python train.py --arch="unet" --model="image flow-matching model" --dataset="photos with spoken descriptions (Open Images, Localized Narratives)" --train_examples=203450 --image_size=32 --horizontal_flip=true --conditioning="none" --objective="flow_matching" --cond_dim=256 --logit_normal_time=true --norm="groupnorm" --activation="silu" --weight_standardization=false --widths=[64, 128, 256, 256] --blocks_per_level=2 --scale_shift_norm=false --dropout=0.05 --attention=true --upsampling="pixel_shuffle" --init="orthogonal" --residual_init="none" --optimizer="muon" --muon_scale="original" --lr=0.023 --momentum=0.95 --nesterov=true --orthogonalizer="newton_schulz_5" --adamw_lr_other_params=0.0016 --ema_decay=0.999 --steps=16700 --batch_size=128 --epochs=10.5 --lr_schedule="cosine" --final_lr_fraction=0 --warmup_steps=330 --weight_decay=0.003 --adamw_weight_decay_other_params=0
Rows from block 10 of a small image flow-matching model, named by matrix and row number. Each number is 200 + 20 x the weight over its row's rms, rounded and kept within 0 to 999. All counts start at 0. After the name is the row's rms in percent of the matrix's.
After each channel's rows are labels from the 100 images, of 14976 (inputs lightly noised), where the channel reaches its highest value: "strongest on" is what is common among them. Only what is clearly more common there than usual is listed. The data: photos with spoken descriptions (Open Images, Localized Narratives). In brackets: how many of the 100.
# convs0: first 3x3 conv (model.decb.0.0.convs.0.weight, 256x512x3x3, each kernel summed), inputs 344-429

convs0.231,117,162,175,189,249,149,224,238,198,195,195,217,201,199,203,211,189,210,202,194,197,204,206,154,192,233,195,196,210,193,205,218,210,207,212,223,214,201,205,215,175,202,197,222,173,168,174,157,224,199,158,199,207,201,187,149,160,206,162,169,185,203,180,241,190,195,176,223,169,205,184,204,219,186,214,189,199,217,201,188,215,177,167,251,199,202,201
strongest on: text has "trees" (57); text has "grass" (39)

convs0.102,083,229,223,248,237,226,198,219,206,199,166,220,171,233,190,214,182,151,169,226,182,213,253,158,201,197,226,189,219,190,219,189,177,204,182,187,213,205,182,198,193,212,196,186,125,196,163,177,190,208,202,252,209,181,198,157,171,179,217,202,201,207,194,226,220,184,188,203,187,207,198,187,190,205,172,158,188,190,194,205,184,171,206,169,204,190,195
strongest on: text has "grass" (27)

convs0.6,109,179,172,188,180,169,185,216,209,211,155,248,149,157,207,167,195,206,179,170,197,203,200,202,190,185,202,178,156,178,166,213,196,200,180,227,183,189,160,191,207,158,243,178,172,222,200,169,199,218,181,180,205,239,207,215,194,214,217,159,195,165,212,243,221,201,176,201,208,180,194,199,151,223,193,216,221,193,277,176,213,195,196,183,242,206,217
strongest on: text has "trees" (63); text has "sky" (61); text has "plants" (28); text has "grass" (26)

convs0.237,125,215,212,219,207,193,233,199,223,210,214,160,168,220,243,206,217,216,222,177,211,222,181,169,247,207,209,216,205,218,230,207,200,193,202,197,210,223,191,195,215,249,193,204,136,208,250,242,210,198,221,185,211,204,207,220,173,200,198,166,222,212,222,186,206,233,154,175,236,188,243,180,212,218,188,162,181,205,213,204,171,177,232,193,219,183,188
strongest on: text has "playing" (28); text has "guitar" (26)

convs0.18,127,195,266,189,187,175,207,187,201,186,215,213,193,221,193,231,169,207,160,193,231,183,199,154,216,222,187,198,202,184,207,155,203,221,205,137,182,240,224,194,179,174,225,215,198,273,216,185,166,192,217,154,199,212,217,170,228,229,199,252,178,193,193,180,185,204,230,215,193,160,198,206,197,219,183,236,215,162,140,195,195,198,202,180,175,209,202
strongest on: text has "wall" (52)

convs0.49,115,184,151,186,218,202,219,204,174,210,196,162,198,203,179,211,203,223,204,181,159,199,173,227,223,189,201,208,216,171,201,180,202,228,197,164,184,189,201,250,203,222,194,222,199,220,203,227,198,208,194,196,187,207,186,335,184,187,204,208,156,210,201,153,196,187,212,171,193,214,263,211,225,184,185,179,179,184,210,207,192,218,189,190,158,156,177
strongest on: text has "dark" (27)

convs0.112,108,210,186,223,188,176,193,251,202,170,164,206,217,183,243,177,183,200,200,201,139,206,215,181,164,141,211,177,163,198,212,205,225,220,235,181,182,163,212,239,211,202,194,198,217,179,199,208,174,202,189,174,208,202,195,182,212,216,182,185,181,231,222,193,212,218,201,205,238,232,196,179,202,178,174,187,250,229,291,215,226,180,214,191,230,144,184
strongest on: text has "plants" (34)

convs0.242,095,162,201,207,207,218,196,208,216,218,196,167,191,213,254,252,208,216,190,211,227,227,185,163,178,212,197,213,146,193,214,199,162,142,208,202,219,163,207,184,210,177,207,187,229,176,202,186,210,213,174,175,197,199,245,179,178,257,199,221,182,217,185,205,201,204,193,200,188,202,213,232,238,223,177,188,209,198,232,186,199,176,176,199,253,180,180
strongest on: text has "people" (48)

convs0.174,092,184,185,196,194,224,205,204,204,203,218,223,202,199,207,211,185,211,190,175,190,171,198,225,229,213,173,203,224,197,173,175,218,201,171,229,211,246,211,219,194,242,216,207,181,176,211,199,193,209,218,207,202,193,200,214,202,198,212,215,259,230,198,214,199,215,241,163,194,133,205,192,194,206,244,204,235,214,120,165,244,216,178,266,201,187,189
strongest on: text has "grass" (45)

convs0.87,094,191,192,161,154,218,193,184,154,195,185,146,219,221,188,183,223,183,184,194,154,196,192,214,203,165,213,183,226,182,194,190,221,232,224,208,204,244,185,177,221,220,193,242,247,200,219,185,196,219,212,182,161,175,217,217,198,165,181,208,257,201,187,233,198,198,178,183,192,185,178,178,213,186,213,194,245,183,182,195,203,191,196,183,196,188,235
strongest on: text has "white" (28)

convs0.85,133,195,229,207,196,196,181,213,205,217,161,223,173,205,237,189,218,198,237,192,207,166,211,168,201,192,202,217,203,198,226,193,181,201,223,142,204,212,216,188,214,173,187,219,214,229,173,210,167,175,245,193,177,190,187,193,226,195,146,213,167,202,179,185,173,195,196,188,193,171,168,170,186,181,137,237,245,199,173,181,200,173,164,191,206,180,192
strongest on: text has "people" (71); text has "sitting" (57); text has "wall" (50); text has "table" (42)

convs0.30,136,184,168,165,203,203,207,211,188,190,196,167,183,174,183,181,192,180,205,207,127,174,209,169,194,198,197,179,176,174,187,220,205,187,209,216,170,190,204,168,192,191,182,190,175,213,219,184,166,177,199,191,202,197,187,178,181,172,177,210,189,205,208,194,177,170,193,191,199,183,177,214,176,199,235,180,203,261,208,192,161,179,190,200,142,200,201
strongest on: text has "text" (26)

convs0.84,099,209,193,182,190,220,180,185,169,175,199,170,189,177,170,135,200,164,229,186,216,187,185,192,194,161,190,181,207,208,179,156,227,197,213,209,188,221,213,188,221,195,216,178,224,229,188,239,196,196,194,195,176,175,193,218,200,244,188,185,201,206,177,176,190,193,211,234,163,173,178,187,200,209,195,211,232,204,160,198,214,204,172,261,237,211,153
strongest on: text has "sky" (52)

convs0.10,118,184,164,209,193,195,181,175,207,177,186,221,205,191,198,197,189,200,199,175,196,181,182,172,207,213,197,210,170,206,219,195,193,161,167,176,203,205,191,208,194,201,215,174,178,181,217,213,196,206,180,198,222,183,197,200,181,192,178,193,204,174,213,187,204,217,212,192,167,236,205,205,173,219,160,185,231,211,214,200,222,221,215,166,228,238,186
strongest on: text has "sky" (56); text has "grass" (37)

convs0.52,107,202,186,198,174,203,202,191,230,174,210,180,157,201,191,194,194,223,223,196,221,190,233,192,230,225,184,158,261,204,221,212,200,193,206,190,240,190,209,181,201,201,194,204,178,194,204,194,200,211,194,193,206,161,177,263,195,170,171,191,206,209,204,140,209,172,180,235,208,164,217,189,192,187,222,204,211,172,188,180,203,204,182,247,192,214,149
strongest on: text has "trees" (57)

convs0.213,141,233,175,184,181,200,204,217,198,216,213,208,198,212,177,217,213,217,192,194,153,192,191,216,179,159,210,195,209,210,171,201,150,183,197,149,212,196,203,207,219,202,230,203,205,201,162,183,212,198,189,200,185,196,217,168,205,217,228,199,191,216,178,186,214,172,189,184,203,232,187,212,187,185,146,202,218,203,290,176,217,195,177,178,244,219,150
strongest on: text has "people" (66); text has "standing" (53); text has "wall" (46); text has "sitting" (43)

convs0.195,103,224,193,198,207,227,215,188,168,210,221,196,164,191,182,196,206,194,188,217,198,186,169,225,208,213,192,156,232,210,208,211,189,191,236,198,195,167,198,176,196,172,175,190,160,213,130,180,187,200,204,202,178,190,189,199,215,188,157,150,196,161,169,189,162,114,191,208,192,231,161,170,182,182,204,196,147,190,148,200,212,167,202,196,179,196,219
strongest on: text has "standing" (47)

convs0.153,104,180,225,177,207,191,204,238,208,192,222,138,193,231,221,251,189,207,227,185,262,235,197,221,208,157,227,214,219,227,205,216,180,223,237,233,216,213,246,233,216,217,180,203,194,200,206,195,201,177,208,161,200,221,202,235,218,230,190,189,185,200,175,179,207,189,153,177,208,189,203,188,230,197,205,172,203,234,231,201,193,234,219,186,240,167,194
strongest on: text has "black" (40); text has "white" (40)

convs0.166,098,202,233,191,226,237,183,144,198,214,199,210,230,212,162,192,218,206,188,197,204,215,206,251,231,237,193,202,219,226,199,210,174,247,169,225,200,201,190,225,197,226,168,177,205,197,298,185,208,182,201,147,175,192,196,213,161,234,211,261,178,204,174,156,143,210,188,190,196,233,151,163,226,214,227,176,170,176,148,205,194,198,191,189,200,266,160
strongest on: text has "buildings" (30)

convs0.163,090,201,195,198,192,252,200,213,185,168,165,198,188,218,193,186,218,206,200,196,205,223,215,144,214,196,180,182,174,186,193,194,221,132,200,190,219,166,216,188,231,224,178,183,230,189,233,191,184,175,247,176,204,197,196,222,210,208,171,196,188,153,193,166,204,244,185,187,201,207,200,182,164,157,183,217,235,238,203,212,220,201,198,181,242,222,186
strongest on: text has "grass" (25)

convs0.227,092,211,184,226,210,211,195,234,178,227,201,107,199,184,183,171,175,194,197,216,185,223,152,251,208,209,195,210,188,237,210,164,206,207,185,183,210,203,193,162,206,210,188,185,221,190,257,233,202,197,208,212,208,211,206,171,205,221,197,208,171,192,214,228,228,182,211,209,219,209,209,229,203,176,160,167,207,217,215,189,199,239,212,202,217,216,138
strongest on: text has "black" (35); text has "white" (33)

convs0.230,085,195,204,201,172,198,163,211,189,203,181,155,166,197,185,149,194,193,156,215,233,176,193,211,172,247,186,203,190,203,148,195,162,168,189,236,191,158,191,170,181,237,224,185,217,184,221,194,204,164,205,216,201,203,202,170,141,183,187,157,213,200,179,234,202,238,221,260,187,208,227,194,207,237,208,197,233,198,197,183,191,187,214,237,220,222,200
strongest on: text has "sky" (58)

convs0.54,108,203,164,179,204,188,202,198,177,222,225,201,232,182,233,221,161,197,225,181,191,220,196,159,207,200,216,198,210,203,234,203,177,176,205,215,224,184,206,229,179,187,187,197,180,190,211,194,211,174,167,216,177,194,183,190,158,174,179,154,204,210,175,173,215,192,216,165,155,190,152,177,177,167,213,166,187,194,195,188,208,208,215,204,197,219,156
strongest on: text has "sky" (52)

convs0.221,112,177,220,183,233,202,191,127,257,181,178,197,161,183,190,175,195,190,208,209,199,194,208,216,191,160,202,185,154,238,197,189,186,258,191,192,217,191,176,163,197,203,178,180,179,176,190,154,220,207,249,193,211,188,218,193,173,215,213,162,222,216,176,170,210,220,206,221,210,226,199,190,221,182,154,216,186,233,123,198,216,180,232,183,196,189,171
strongest on: text has "sky" (81); text has "trees" (61); text has "clouds" (27); text has "water" (26)

convs0.44,115,183,228,210,213,137,199,197,158,193,245,195,194,229,235,219,215,187,201,192,153,217,196,118,209,159,239,210,199,186,189,235,184,204,247,143,206,171,208,215,193,164,207,184,193,272,213,194,192,193,208,153,188,218,214,211,168,228,223,203,208,182,187,184,199,178,177,197,187,198,175,191,152,164,161,178,196,205,187,190,189,207,226,164,217,206,239
strongest on: text has "wall" (40)

convs0.143,103,170,214,154,192,217,255,184,178,213,209,180,181,183,200,180,230,195,181,185,170,236,204,204,196,198,214,196,192,201,213,202,198,201,228,171,207,216,203,163,202,140,240,223,216,196,218,139,187,216,215,211,188,243,207,167,236,209,223,212,227,198,204,157,177,197,179,204,180,212,159,207,198,234,244,162,217,208,243,200,180,260,180,186,153,203,225
strongest on: text has "white" (30)

convs0.158,094,227,222,207,205,211,215,202,174,170,227,171,225,186,215,179,176,196,191,186,171,172,235,200,177,245,238,181,213,226,209,209,206,206,215,224,206,197,200,225,185,205,203,197,207,202,171,177,220,203,157,214,225,187,161,175,187,156,197,169,240,178,223,199,204,197,166,226,215,256,172,168,209,214,231,191,167,152,175,222,166,234,204,210,180,189,203
strongest on: text has "trees" (60); text has "sky" (52); text has "buildings" (27); text has "road" (25)

convs0.48,121,190,202,201,191,183,190,147,233,179,143,171,190,236,215,190,248,193,190,202,172,209,179,198,188,178,216,201,186,160,215,229,187,219,215,150,195,167,208,212,205,197,203,207,197,187,176,166,192,188,235,191,212,197,188,241,217,207,214,172,186,211,188,145,176,214,198,199,221,182,219,167,211,183,174,220,181,264,154,204,208,163,168,220,118,187,182
strongest on: text has "sky" (51)

convs0.17,132,177,213,207,196,232,196,188,235,195,192,204,236,219,191,185,209,241,185,209,215,189,244,169,227,176,216,197,177,195,192,244,195,201,218,206,181,173,189,178,209,183,207,191,188,232,222,180,195,200,197,185,197,170,193,149,211,172,165,192,196,221,208,198,213,240,187,212,224,210,180,194,161,196,189,175,190,173,217,190,199,216,206,163,230,203,213
strongest on: text has "vehicles" (26); text has "poles" (25)

convs0.57,115,198,193,209,175,219,203,153,213,206,239,188,206,192,168,169,208,225,207,232,182,238,152,229,239,184,212,159,262,168,168,231,235,245,215,211,178,181,208,159,189,222,197,178,229,190,264,183,200,181,209,190,198,202,217,244,234,189,206,204,197,212,181,228,157,180,183,183,195,212,246,208,208,200,188,197,147,207,201,199,216,197,173,219,176,229,152
strongest on: text has "holding" (37)

convs0.171,094,197,162,187,212,155,168,170,191,183,224,183,216,181,189,146,164,188,223,192,177,224,240,264,212,207,232,196,195,240,218,189,188,182,166,212,195,200,251,191,190,232,169,204,217,181,249,180,214,198,184,200,213,186,222,202,182,204,198,204,215,222,197,235,215,230,203,201,177,166,201,226,180,221,188,215,231,191,192,179,227,269,179,226,209,198,182
strongest on: text has "black" (25)

convs0.12,087,242,201,198,202,224,207,200,219,163,187,214,226,194,221,214,204,187,212,214,175,184,189,175,185,182,195,196,193,168,191,187,198,167,227,203,223,183,194,184,236,189,215,197,186,183,218,209,204,196,219,193,200,216,206,140,240,208,198,156,186,188,218,158,195,189,170,223,206,188,193,193,210,195,221,175,226,259,263,190,170,173,217,196,197,176,225
strongest on: text has "plants" (29)

convs0.131,098,208,182,204,215,175,205,194,152,190,218,191,189,197,216,171,199,190,187,207,197,221,249,216,176,183,228,197,211,213,199,171,198,164,204,166,223,208,205,166,191,186,203,196,200,193,215,176,207,182,231,255,230,209,221,186,179,169,177,192,199,238,171,193,219,186,205,214,195,210,185,218,211,199,183,199,209,190,213,195,201,215,213,208,201,188,151
strongest on: text has "black" (29); text has "white" (29)

convs0.154,125,194,204,201,196,196,207,190,180,182,204,206,212,219,223,215,195,208,191,216,190,251,226,176,198,207,190,197,188,231,203,219,231,158,206,173,206,218,211,188,199,202,222,201,188,236,220,143,206,206,209,178,209,231,222,107,200,208,205,155,196,203,198,157,214,204,177,201,210,199,184,176,199,211,182,179,183,244,234,210,187,213,222,200,196,223,191
strongest on: text has "trees" (72); text has "sky" (54); text has "buildings" (27)

convs0.205,097,176,227,199,222,169,201,188,173,208,193,173,163,180,169,183,182,187,207,170,193,233,196,223,184,228,194,205,237,184,193,210,140,179,210,214,203,223,174,212,157,185,214,185,189,247,196,177,191,176,171,203,210,228,215,220,235,226,233,229,193,180,215,214,201,179,212,179,204,189,198,218,204,229,232,225,159,175,207,185,169,184,212,199,190,219,182
strongest on: text has "wall" (43)

convs0.109,121,195,172,191,173,203,203,188,167,199,235,212,184,161,221,213,190,167,195,204,180,217,184,235,205,227,202,166,185,203,197,195,199,188,205,215,208,186,192,197,197,208,211,197,170,181,196,209,215,171,216,216,214,196,213,198,151,171,196,209,222,199,224,233,204,176,200,204,179,228,195,199,171,204,181,199,199,214,205,200,198,182,235,145,206,191,158
strongest on: text has "trees" (66); text has "grass" (42); text has "ground" (28)

convs0.15,104,207,186,226,218,175,205,215,178,184,182,202,190,215,177,238,199,196,205,200,183,166,193,221,196,219,202,204,188,180,192,197,208,210,196,196,193,199,212,232,197,183,199,205,173,239,196,208,194,202,181,185,194,225,168,154,215,184,222,215,170,165,206,149,214,222,184,244,202,219,214,191,167,178,251,192,189,229,204,189,225,208,205,195,190,211,204
strongest on: text has "man" (33); text has "wearing" (33)

convs0.0,093,174,180,164,152,146,208,193,216,240,177,191,183,181,212,215,216,175,210,208,187,209,179,176,190,185,199,205,213,199,227,166,205,200,229,172,189,201,227,199,192,188,185,212,174,219,166,188,197,180,204,176,188,188,212,137,173,219,215,179,180,203,182,188,186,166,199,190,184,175,182,249,185,178,195,194,260,179,223,183,192,185,185,203,216,186,211
strongest on: text has "lights" (25)

convs0.225,085,162,217,245,219,192,185,230,146,237,196,216,202,217,158,237,197,199,222,205,214,210,163,218,162,230,198,176,217,209,179,193,225,219,215,172,227,205,198,183,208,210,191,227,203,191,228,205,192,219,202,226,194,160,222,173,206,197,224,182,169,212,199,211,168,199,207,208,219,229,201,234,225,252,179,195,190,213,213,187,168,211,205,186,217,213,168
strongest on: text has "wall" (41)

convs0.59,089,208,206,205,191,230,185,192,167,190,195,168,220,180,224,233,193,220,190,210,111,179,199,235,203,177,243,181,179,195,193,227,156,179,205,181,211,179,195,177,176,198,238,205,172,243,200,175,191,210,234,185,209,219,198,187,182,191,230,195,194,163,184,238,193,177,217,222,197,208,192,236,184,197,187,208,193,216,227,242,209,214,204,209,183,196,187
strongest on: text has "wall" (42); text has "two" (30)

convs0.71,108,238,219,214,199,186,197,205,178,222,203,193,212,202,183,221,204,178,222,194,232,176,190,193,193,190,210,218,246,221,183,193,226,141,197,179,213,188,226,174,185,130,170,234,232,202,208,208,184,227,219,149,214,196,194,236,250,170,205,153,176,188,230,202,200,204,235,161,210,204,166,207,191,208,221,183,181,225,322,186,199,207,157,213,214,156,146
strongest on: text has "lights" (26)

convs0.210,139,207,203,222,179,183,216,199,189,195,219,186,194,216,220,163,237,172,193,197,224,218,229,202,196,214,191,226,194,198,193,165,199,216,201,184,181,198,206,156,240,273,211,170,212,198,193,200,181,195,198,197,201,207,206,162,218,202,158,173,240,202,201,190,216,210,194,194,179,200,236,187,202,197,194,199,179,231,183,207,181,188,218,223,236,211,190
strongest on: text has "grass" (37)

convs0.228,108,224,193,209,221,207,193,227,167,259,158,200,144,185,221,174,221,190,200,220,182,222,221,170,180,170,182,212,187,210,199,204,225,225,211,199,220,192,190,228,192,208,222,197,206,191,206,167,169,210,202,159,187,246,186,141,207,203,148,164,261,183,202,206,226,192,194,229,226,204,209,230,181,214,225,191,183,210,227,207,152,174,200,183,206,199,251
strongest on: text has "trees" (59)