{
  "model": "image flow-matching model",
  "train_examples": 203450,
  "cond_dim": 256,
  "scale_shift_norm": false,
  "attention": true,
  "upsampling": "pixel_shuffle",
  "init": "orthogonal",
  "residual_init": "none",
  "optimizer": "muon",
  "learning_rate": 0.023,
  "adamw_lr_other_params": 0.0016,
  "lr_schedule": "cosine",
  "weight_decay": 0.003
}
Rows from block 10 of a small image flow-matching model, named by matrix and row number. Each number is 500 + 25 x the weight over its row's rms, rounded and kept within 0 to 999. All counts start at 0. Numbers have three digits each.
After each channel's rows are labels from the 100 images, of 14976 (inputs lightly noised), where the channel reaches its highest value: "responds to" is what is common among them; "patch colour" is the nearest of a few named colours to the mean colour under the peak. Only what is clearly more common there than usual is listed. The data: photos with spoken descriptions (Open Images, Localized Narratives).
# convs0: first 3x3 conv (model.decb.0.0.convs.0.weight, 256x512x3x3, each kernel summed), inputs 430-511

convs0.160:534542528486504490510473502477511513501472507504513468494467483496496561527499515551501510488493512519525482480486530464556517527451524482514428462537459466519492525545547504506523525506500503551520443531506535516511331530521523487482510492510523
responds to: text has "sky"
patch colour: white

convs0.237:460507503522510508543504436503509461563477510468475471507470503453430467492521435481484443455503491476486445439494473501480522553520508455454423475536531543495496560500468462490474500543501523469551463488510434486465378463464504497504456459492481
responds to: text has "playing"; text has "guitar"
patch colour: black

convs0.195:523495432460464498471500514532500481478496467493481478469490471472519495484489531477463538532463503470502511554513524524532491490464523506504516490458463506488507479489512483535475480438505526519593528468505503500487548524524537482452540457473480
responds to: text has "standing"
patch colour: white; pink

convs0.49:490509487454457494507510484522457464537527506520455454536453539510465598507495479463533524529512483519417506488498505546515454523485558454486526486491450543521465559539492515482489505540481499507421487486501489479478556501476503494508495576524563
responds to: text has "dark"
patch colour: black

convs0.168:467476523479522539490526586436504446478477450515496486516507505535468465507493489533484472476488517496484444480494448490466490446535457501478602510482508500491523519462512486484462509520502466472468522468471488547497596564448533502553488414502467
responds to: text has "sky"; text has "water"
patch colour: grey

convs0.233:484519507502497497511515503521440597479495509504526521536547553511501475440469563503498454510473504440466528505526481526475494479522440501483575545456476490512472422524497495498483488506538492509462501566505484454500463501533531496511512480455483
responds to: text has "white"; text has "black"
patch colour: pink

convs0.158:553496540511519554499551488509520470450502465502456517406498485428503505461482467474500485493460489449535490473493461455470452439478487493509504515472454525489541553499519437533483501438506508474450483555459446467481498503502486470560477533447444
responds to: text has "trees"; text has "sky"; text has "buildings"; text has "road"
patch colour: pink

convs0.228:496502478483529465503482489494502459479469499528497486483511480499485480501514456472480502482472478486475463543468518504489475566499464482507502507494517480476538547491479478485484531517472483486578456460494480492469512465500494511481472469530475
responds to: text has "trees"
patch colour: pink

convs0.221:504456515421520557471527514489535490519485514467527519481518469558514481524434462489488466517503497491506524502508460527499501462480426506482578523512554453514517481507534495531502533505538523493479468524482508482517541541475522459519501426521503
responds to: text has "sky"; text has "trees"; text has "clouds"; text has "water"
patch colour: pink; white

convs0.96:503522505509549441495533527498510489491478492520518552470495436518530506488516547520500532511509491523526479525491468454499534538486510479489407506459493476523501511494506522568503513481536509492502569519498502483454455469468529440527494507486498
responds to: text has "sky"; text has "trees"; text has "buildings"; text has "grass"
patch colour: cyan; white

convs0.57:506489479487499486506497479496418500504504540526529496551489479493448526509488481468473520541512481492490537495530505437480521510499520483465492518482468538481408588531460522529502520525501521507525551528476472481480327500452499493446524471494540
responds to: text has "holding"
patch colour: black

convs0.174:513518490473471510520475507557503479569557527522479507515457488486552511504522486516493524510491516490500510519503530499507508513506523492505445482446450480482497568487490531501476538469512517490585515443491470471526485468519517496511502489498530
responds to: text has "grass"
patch colour: brown

convs0.112:485480480435474546476502460478492499478455498485453493514436528523497487489506518491507436482469505490516477521471465522518506453455395477513515510474521486546441499488509451496522520464466488521488440494493470493527540512482542503471528502505543
responds to: text has "plants"
patch colour: grey

convs0.166:503501510547487458511476477448512536547500470506510487477513524520500555562514488484541548531519503503489504512492491444477489494517519523477545491449529519489524586511496486453508512482508484502518607509467432502520559521466512496487467511507504
responds to: text has "buildings"
patch colour: white