config.yaml
train_examples: 203450
image_size: 32
scale_shift_norm: false
dropout: 0.05
residual_init: "none"
orthogonalizer: "newton_schulz_5"
max_steps: 16700
epochs: 10.5
lr_schedule: "cosine"
final_lr_fraction: 0
weight_decay: 0.003
Rows from block 3 of a small image flow-matching model, named by matrix and row number. Rows with one number belong to one channel. Each number is 128 + 32 x the weight over its row's rms, rounded and kept within 0 to 255. All counts start at 0. Numbers have three digits each.
Before each channel's rows are labels from the 100 images, of 14976 (inputs lightly noised), where the channel reaches its highest value: "top examples" is what is common among them. Only what is clearly more common there than usual is listed. The data: photos with spoken descriptions (Open Images, Localized Narratives). In brackets: how many of the 100.
# convs0: first 3x3 conv (model.enc.1.1.convs.0.weight, 128x128x3x3, each kernel summed), inputs 0-127
# convs1: second 3x3 conv (model.enc.1.1.convs.1.weight, 128x128x3x3, transposed, each kernel summed), outputs 0-127

top examples: text has "dark" (28); text has "black" (25)
convs0.36:152120133125159127048146168121162121181206080131169154078144167152095129098168069065169118129122122100118108126146089120152132135103211085179155117138115170180148115134098145139128088139111064161126122095150142194094058142154044118104117113195138143132156139127161139111107140177084103126141122136127119062150098175176100116133136135128096099155089151150095169137138109130102080157116
convs1.36:097117138140125169217179159148117135163100154118099150153120036098117120078123108168142189130143134121096092188184102096142126220112164108124136121187125159165124132140123213107139173146180111145120136086138104175087160159118085134139174108144154064129143168130172134122129153132147113134136134097184164105177102103122141157100159150095127132117177181153096191093155104108122118115098

top examples: text has "wall" (41)
convs0.107:142108055047228089115126051093120126143228074108113140142126147176144093113204127102143140174141148108109121123141116119112115123178188103118133083075175101129076135104119133104130126144108136138158134128122113111171134108127106152122149114130133162183081127155193146121124145110099128088123119182169157128105120122168170105115160155130128129092164175098061131088169154105131144075147
convs1.107:173144147165125103128068184126187106151023046156090100126124133073077131238103120110099102109150122139086127150053139126132149091120121122158105169117113169143161074122138130115144151108128145144081147120175167107135126135120112138141162144116085194159126078129145068140143101110122161155106128181116117149124159141127152112140130100131087114150163129180128125184125152144170122049099

top examples: text has "holding" (40)
convs0.95:125171133115126095130149138111122099123189153178123116089154145097123107114124107118112128147135108120109067092133081119109120114098160148111108141143145118133088155117106194108122120063061096079088119122107104086157195095153194080196007093115121106128130101122105143089091209101189169126118161147125152153151199106144176139146175105134101146192128127156113092151129117164140119120150
convs1.95:174140186154143117055179106137129146120111149126149073167126167097152139116172145108168113111120142127150175071105128135134157132161139126103147069074089122119157083109142094074094143168108176131156134150128160180101058112108127111055208139165151133084108144128093158136100083141094157188087104077178095136100081126125066151152129119088132135075147076086170159123112145146170117142113

top examples: text has "black" (28)
convs0.121:118098159131131117173114158125095094106132105108120058124115183100148105129147152131143125118153143187136163153159182145145145143161155138119145138187174129172116100139159000183199099138123122123170150153084115134124156132111101157197130093150133108089106143108122075090077131144149143152108113128114155116080139139126133152148113086101147088148109119137103143156150118124129086126145
convs1.121:177145148133118118144141121161092106137110127131114162139122110094135144103164143110110145136186091087116147054107100162079132165075131087118113136112100059112116112134125000202096028116101129149093121089167148130113152074105163119125141104106157103110163152137143119130138106110094146135117127130161157133162187161142132110087177160092124146153112104113142122134138103189138143107130

top examples: text has "black" (32); text has "white" (29)
convs0.80:134133128146139112131113108095104105107095149119106057094021140185136127138170177138147166157140165163114120144114166153148050119134184091133091141136036122141164164157116034220138144136147140124101141127098117173128112111150046158097150133112093114103169139093100114062087120102120125108110120138118090118136146156135138143159114130138107135156110108141092126176134054122084118171107
convs1.80:155117123109158104109105136128174161140159088085099220154192151104154141142136096098132164135148111150101141138096153147143183112109171086118084121085096134058077118129178000171078124110134108106151087102124175099115124167118159147196117125130103106087138180147138107200138136082136137129137165101089113129158126105127105105128143118089106096109130059085165111123115111133134160115129

top examples: text has "sky" (66)
convs0.40:175148099076078160106116093169105135134080115099092176130119140091169121126133097092111104104069130120144168102104157123110079165127080151118133136158086139098151115116138175137168135126113107113190123116129081161116148103130120150108102178108124160152089141169163129092107170105052114124135171140164124164092131048167087123152117070131198117047132089091143116018118127148155147172137
convs1.40:128195193153119110104128149140085132118104136103102079158092160133119061130077131192154117187169144115160135136095099097193152128141095133060107166111179089115165134093109093089139106106159194134087141075114183134111123103175159095149172141151125175167160132138121115190141101160157119102074152142151146111157154107154135118105155188120185111176136139168131135117135106116068128087060

top examples: text has "sky" (50)
convs0.41:148112093142159101071134150100108130118236133151147093103111123082144154101185139151115146096097135160148106167116143125186066110112144132162078152151100174111179122121115087106132127098193130138040123091132138108143083116090174148116135140098082112114176104143154122098095068123123105128104116123130090150137170247142093092169156134092099135164094095102112126132114078169173108131111
convs1.41:076191133087073102120115087137124092137122083075143104095093153187096147109110128094137139161161135135111193073177136119092152133158136156098127122068152110173093144124110134096145100126152187120144152185018118146140146105133106106144119092169067096086143156168116144127176143134119104141147123155135129165117079076118057163121134152150077131102157098163066153095083169116080123152123

top examples: text has "lights" (26)
convs0.116:092121128103121137100111105111255111110121107110126162144156149142166142108141121134121135116116133119071099078105096105133108120109121118096064133135103102141126175134115193068124075146139134088106147150164127111132216142134176143110121138109126148156111146099127066113154118190135149063134217134114142129147150141123130122144126136085126161138105176108108144155114085129116111125158
convs1.116:159104080137168118140081132129051166110124139139208096133087067122172116143127122115071134161072117135121180212167129136116141137125121105136173116203117191109130152155159144000091157118149161133130164146084130184110067116146167126157154113150100132137132124122123151149087129115139119171139165095124124153159103127104118146113134119101112073115130150137102147127126106059101120100155

top examples: text has "sky" (55)
convs0.110:103103162125110109107128126145105123164182135071114147143121085106153149144137162172127146163134074133185228054125193149081130090111153136097112117096095124197105098129127131204150167146116111114144132131116104164141163078082141135155118116146113122097130135171151076131138105108130178129103172106183177186149127141143067081146148137075150080138134093146129213104118136092155137082081
convs1.110:116070125125103110113136152115149153115147118120122125124176143220122066080129128074144115108055157100120082039118103107122163126120121176186089108108098136100125093123123058093071101128117123118152126148178135132142114193107090105121144164126103171161123137129113150136083166134123064142128061151071145070151141153125098089098098109103136141126111056107127070109103108091124103188079

top examples: text has "sky" (52)
convs0.77:161159092098168057102099192177109153111180166106099155142130081107138106146035096101130058128122116161116088123129188094096129081139167132077142141157132166120125152095133132100180110117078104106094139135085094118070109132115099111112147106096131163130082169110121148117169072150126188193156105117081202145107105097143076082079131117162105126088146138162143113155145116170142128143116
convs1.77:115161148147121045122138112111160154105136158143139138126126179144151172131011130150112056139152151097127114189149106078162108071140149096081158112158119117077141114096118188105139174121098108137132100088135172075115134115157071090133166151201146165130129100079154134179124136109139144116114194111075142070177092132111113106170121139112098085148138149112132132105194110113112123128073

top examples: text has "sky" (50)
convs0.5:138169151110140122115110149179128093134120144132121129129082122123100093113139139109138192187084113188108183134145099120110108132059164103139112069136083133132129140108125177166193125133185161116237145119095145112146109086128090112086125143130103194088046136209123137088157157121090107169110133165116101153060154087142112085084115096135114106126117152135095082105122154108070144124095
convs1.5:095154147132128155119119150145137149103045072187079118116112135122110137193117126146084110062116105048105086120100218112137093062112174112142135155111100123153115089128145096120148122073123102145092124146137135153124132131119131089191147102057146149144144126084074128160106090159171166092116145031124102104103135194157117166159128171128167122122138125114117065137119113098184133100127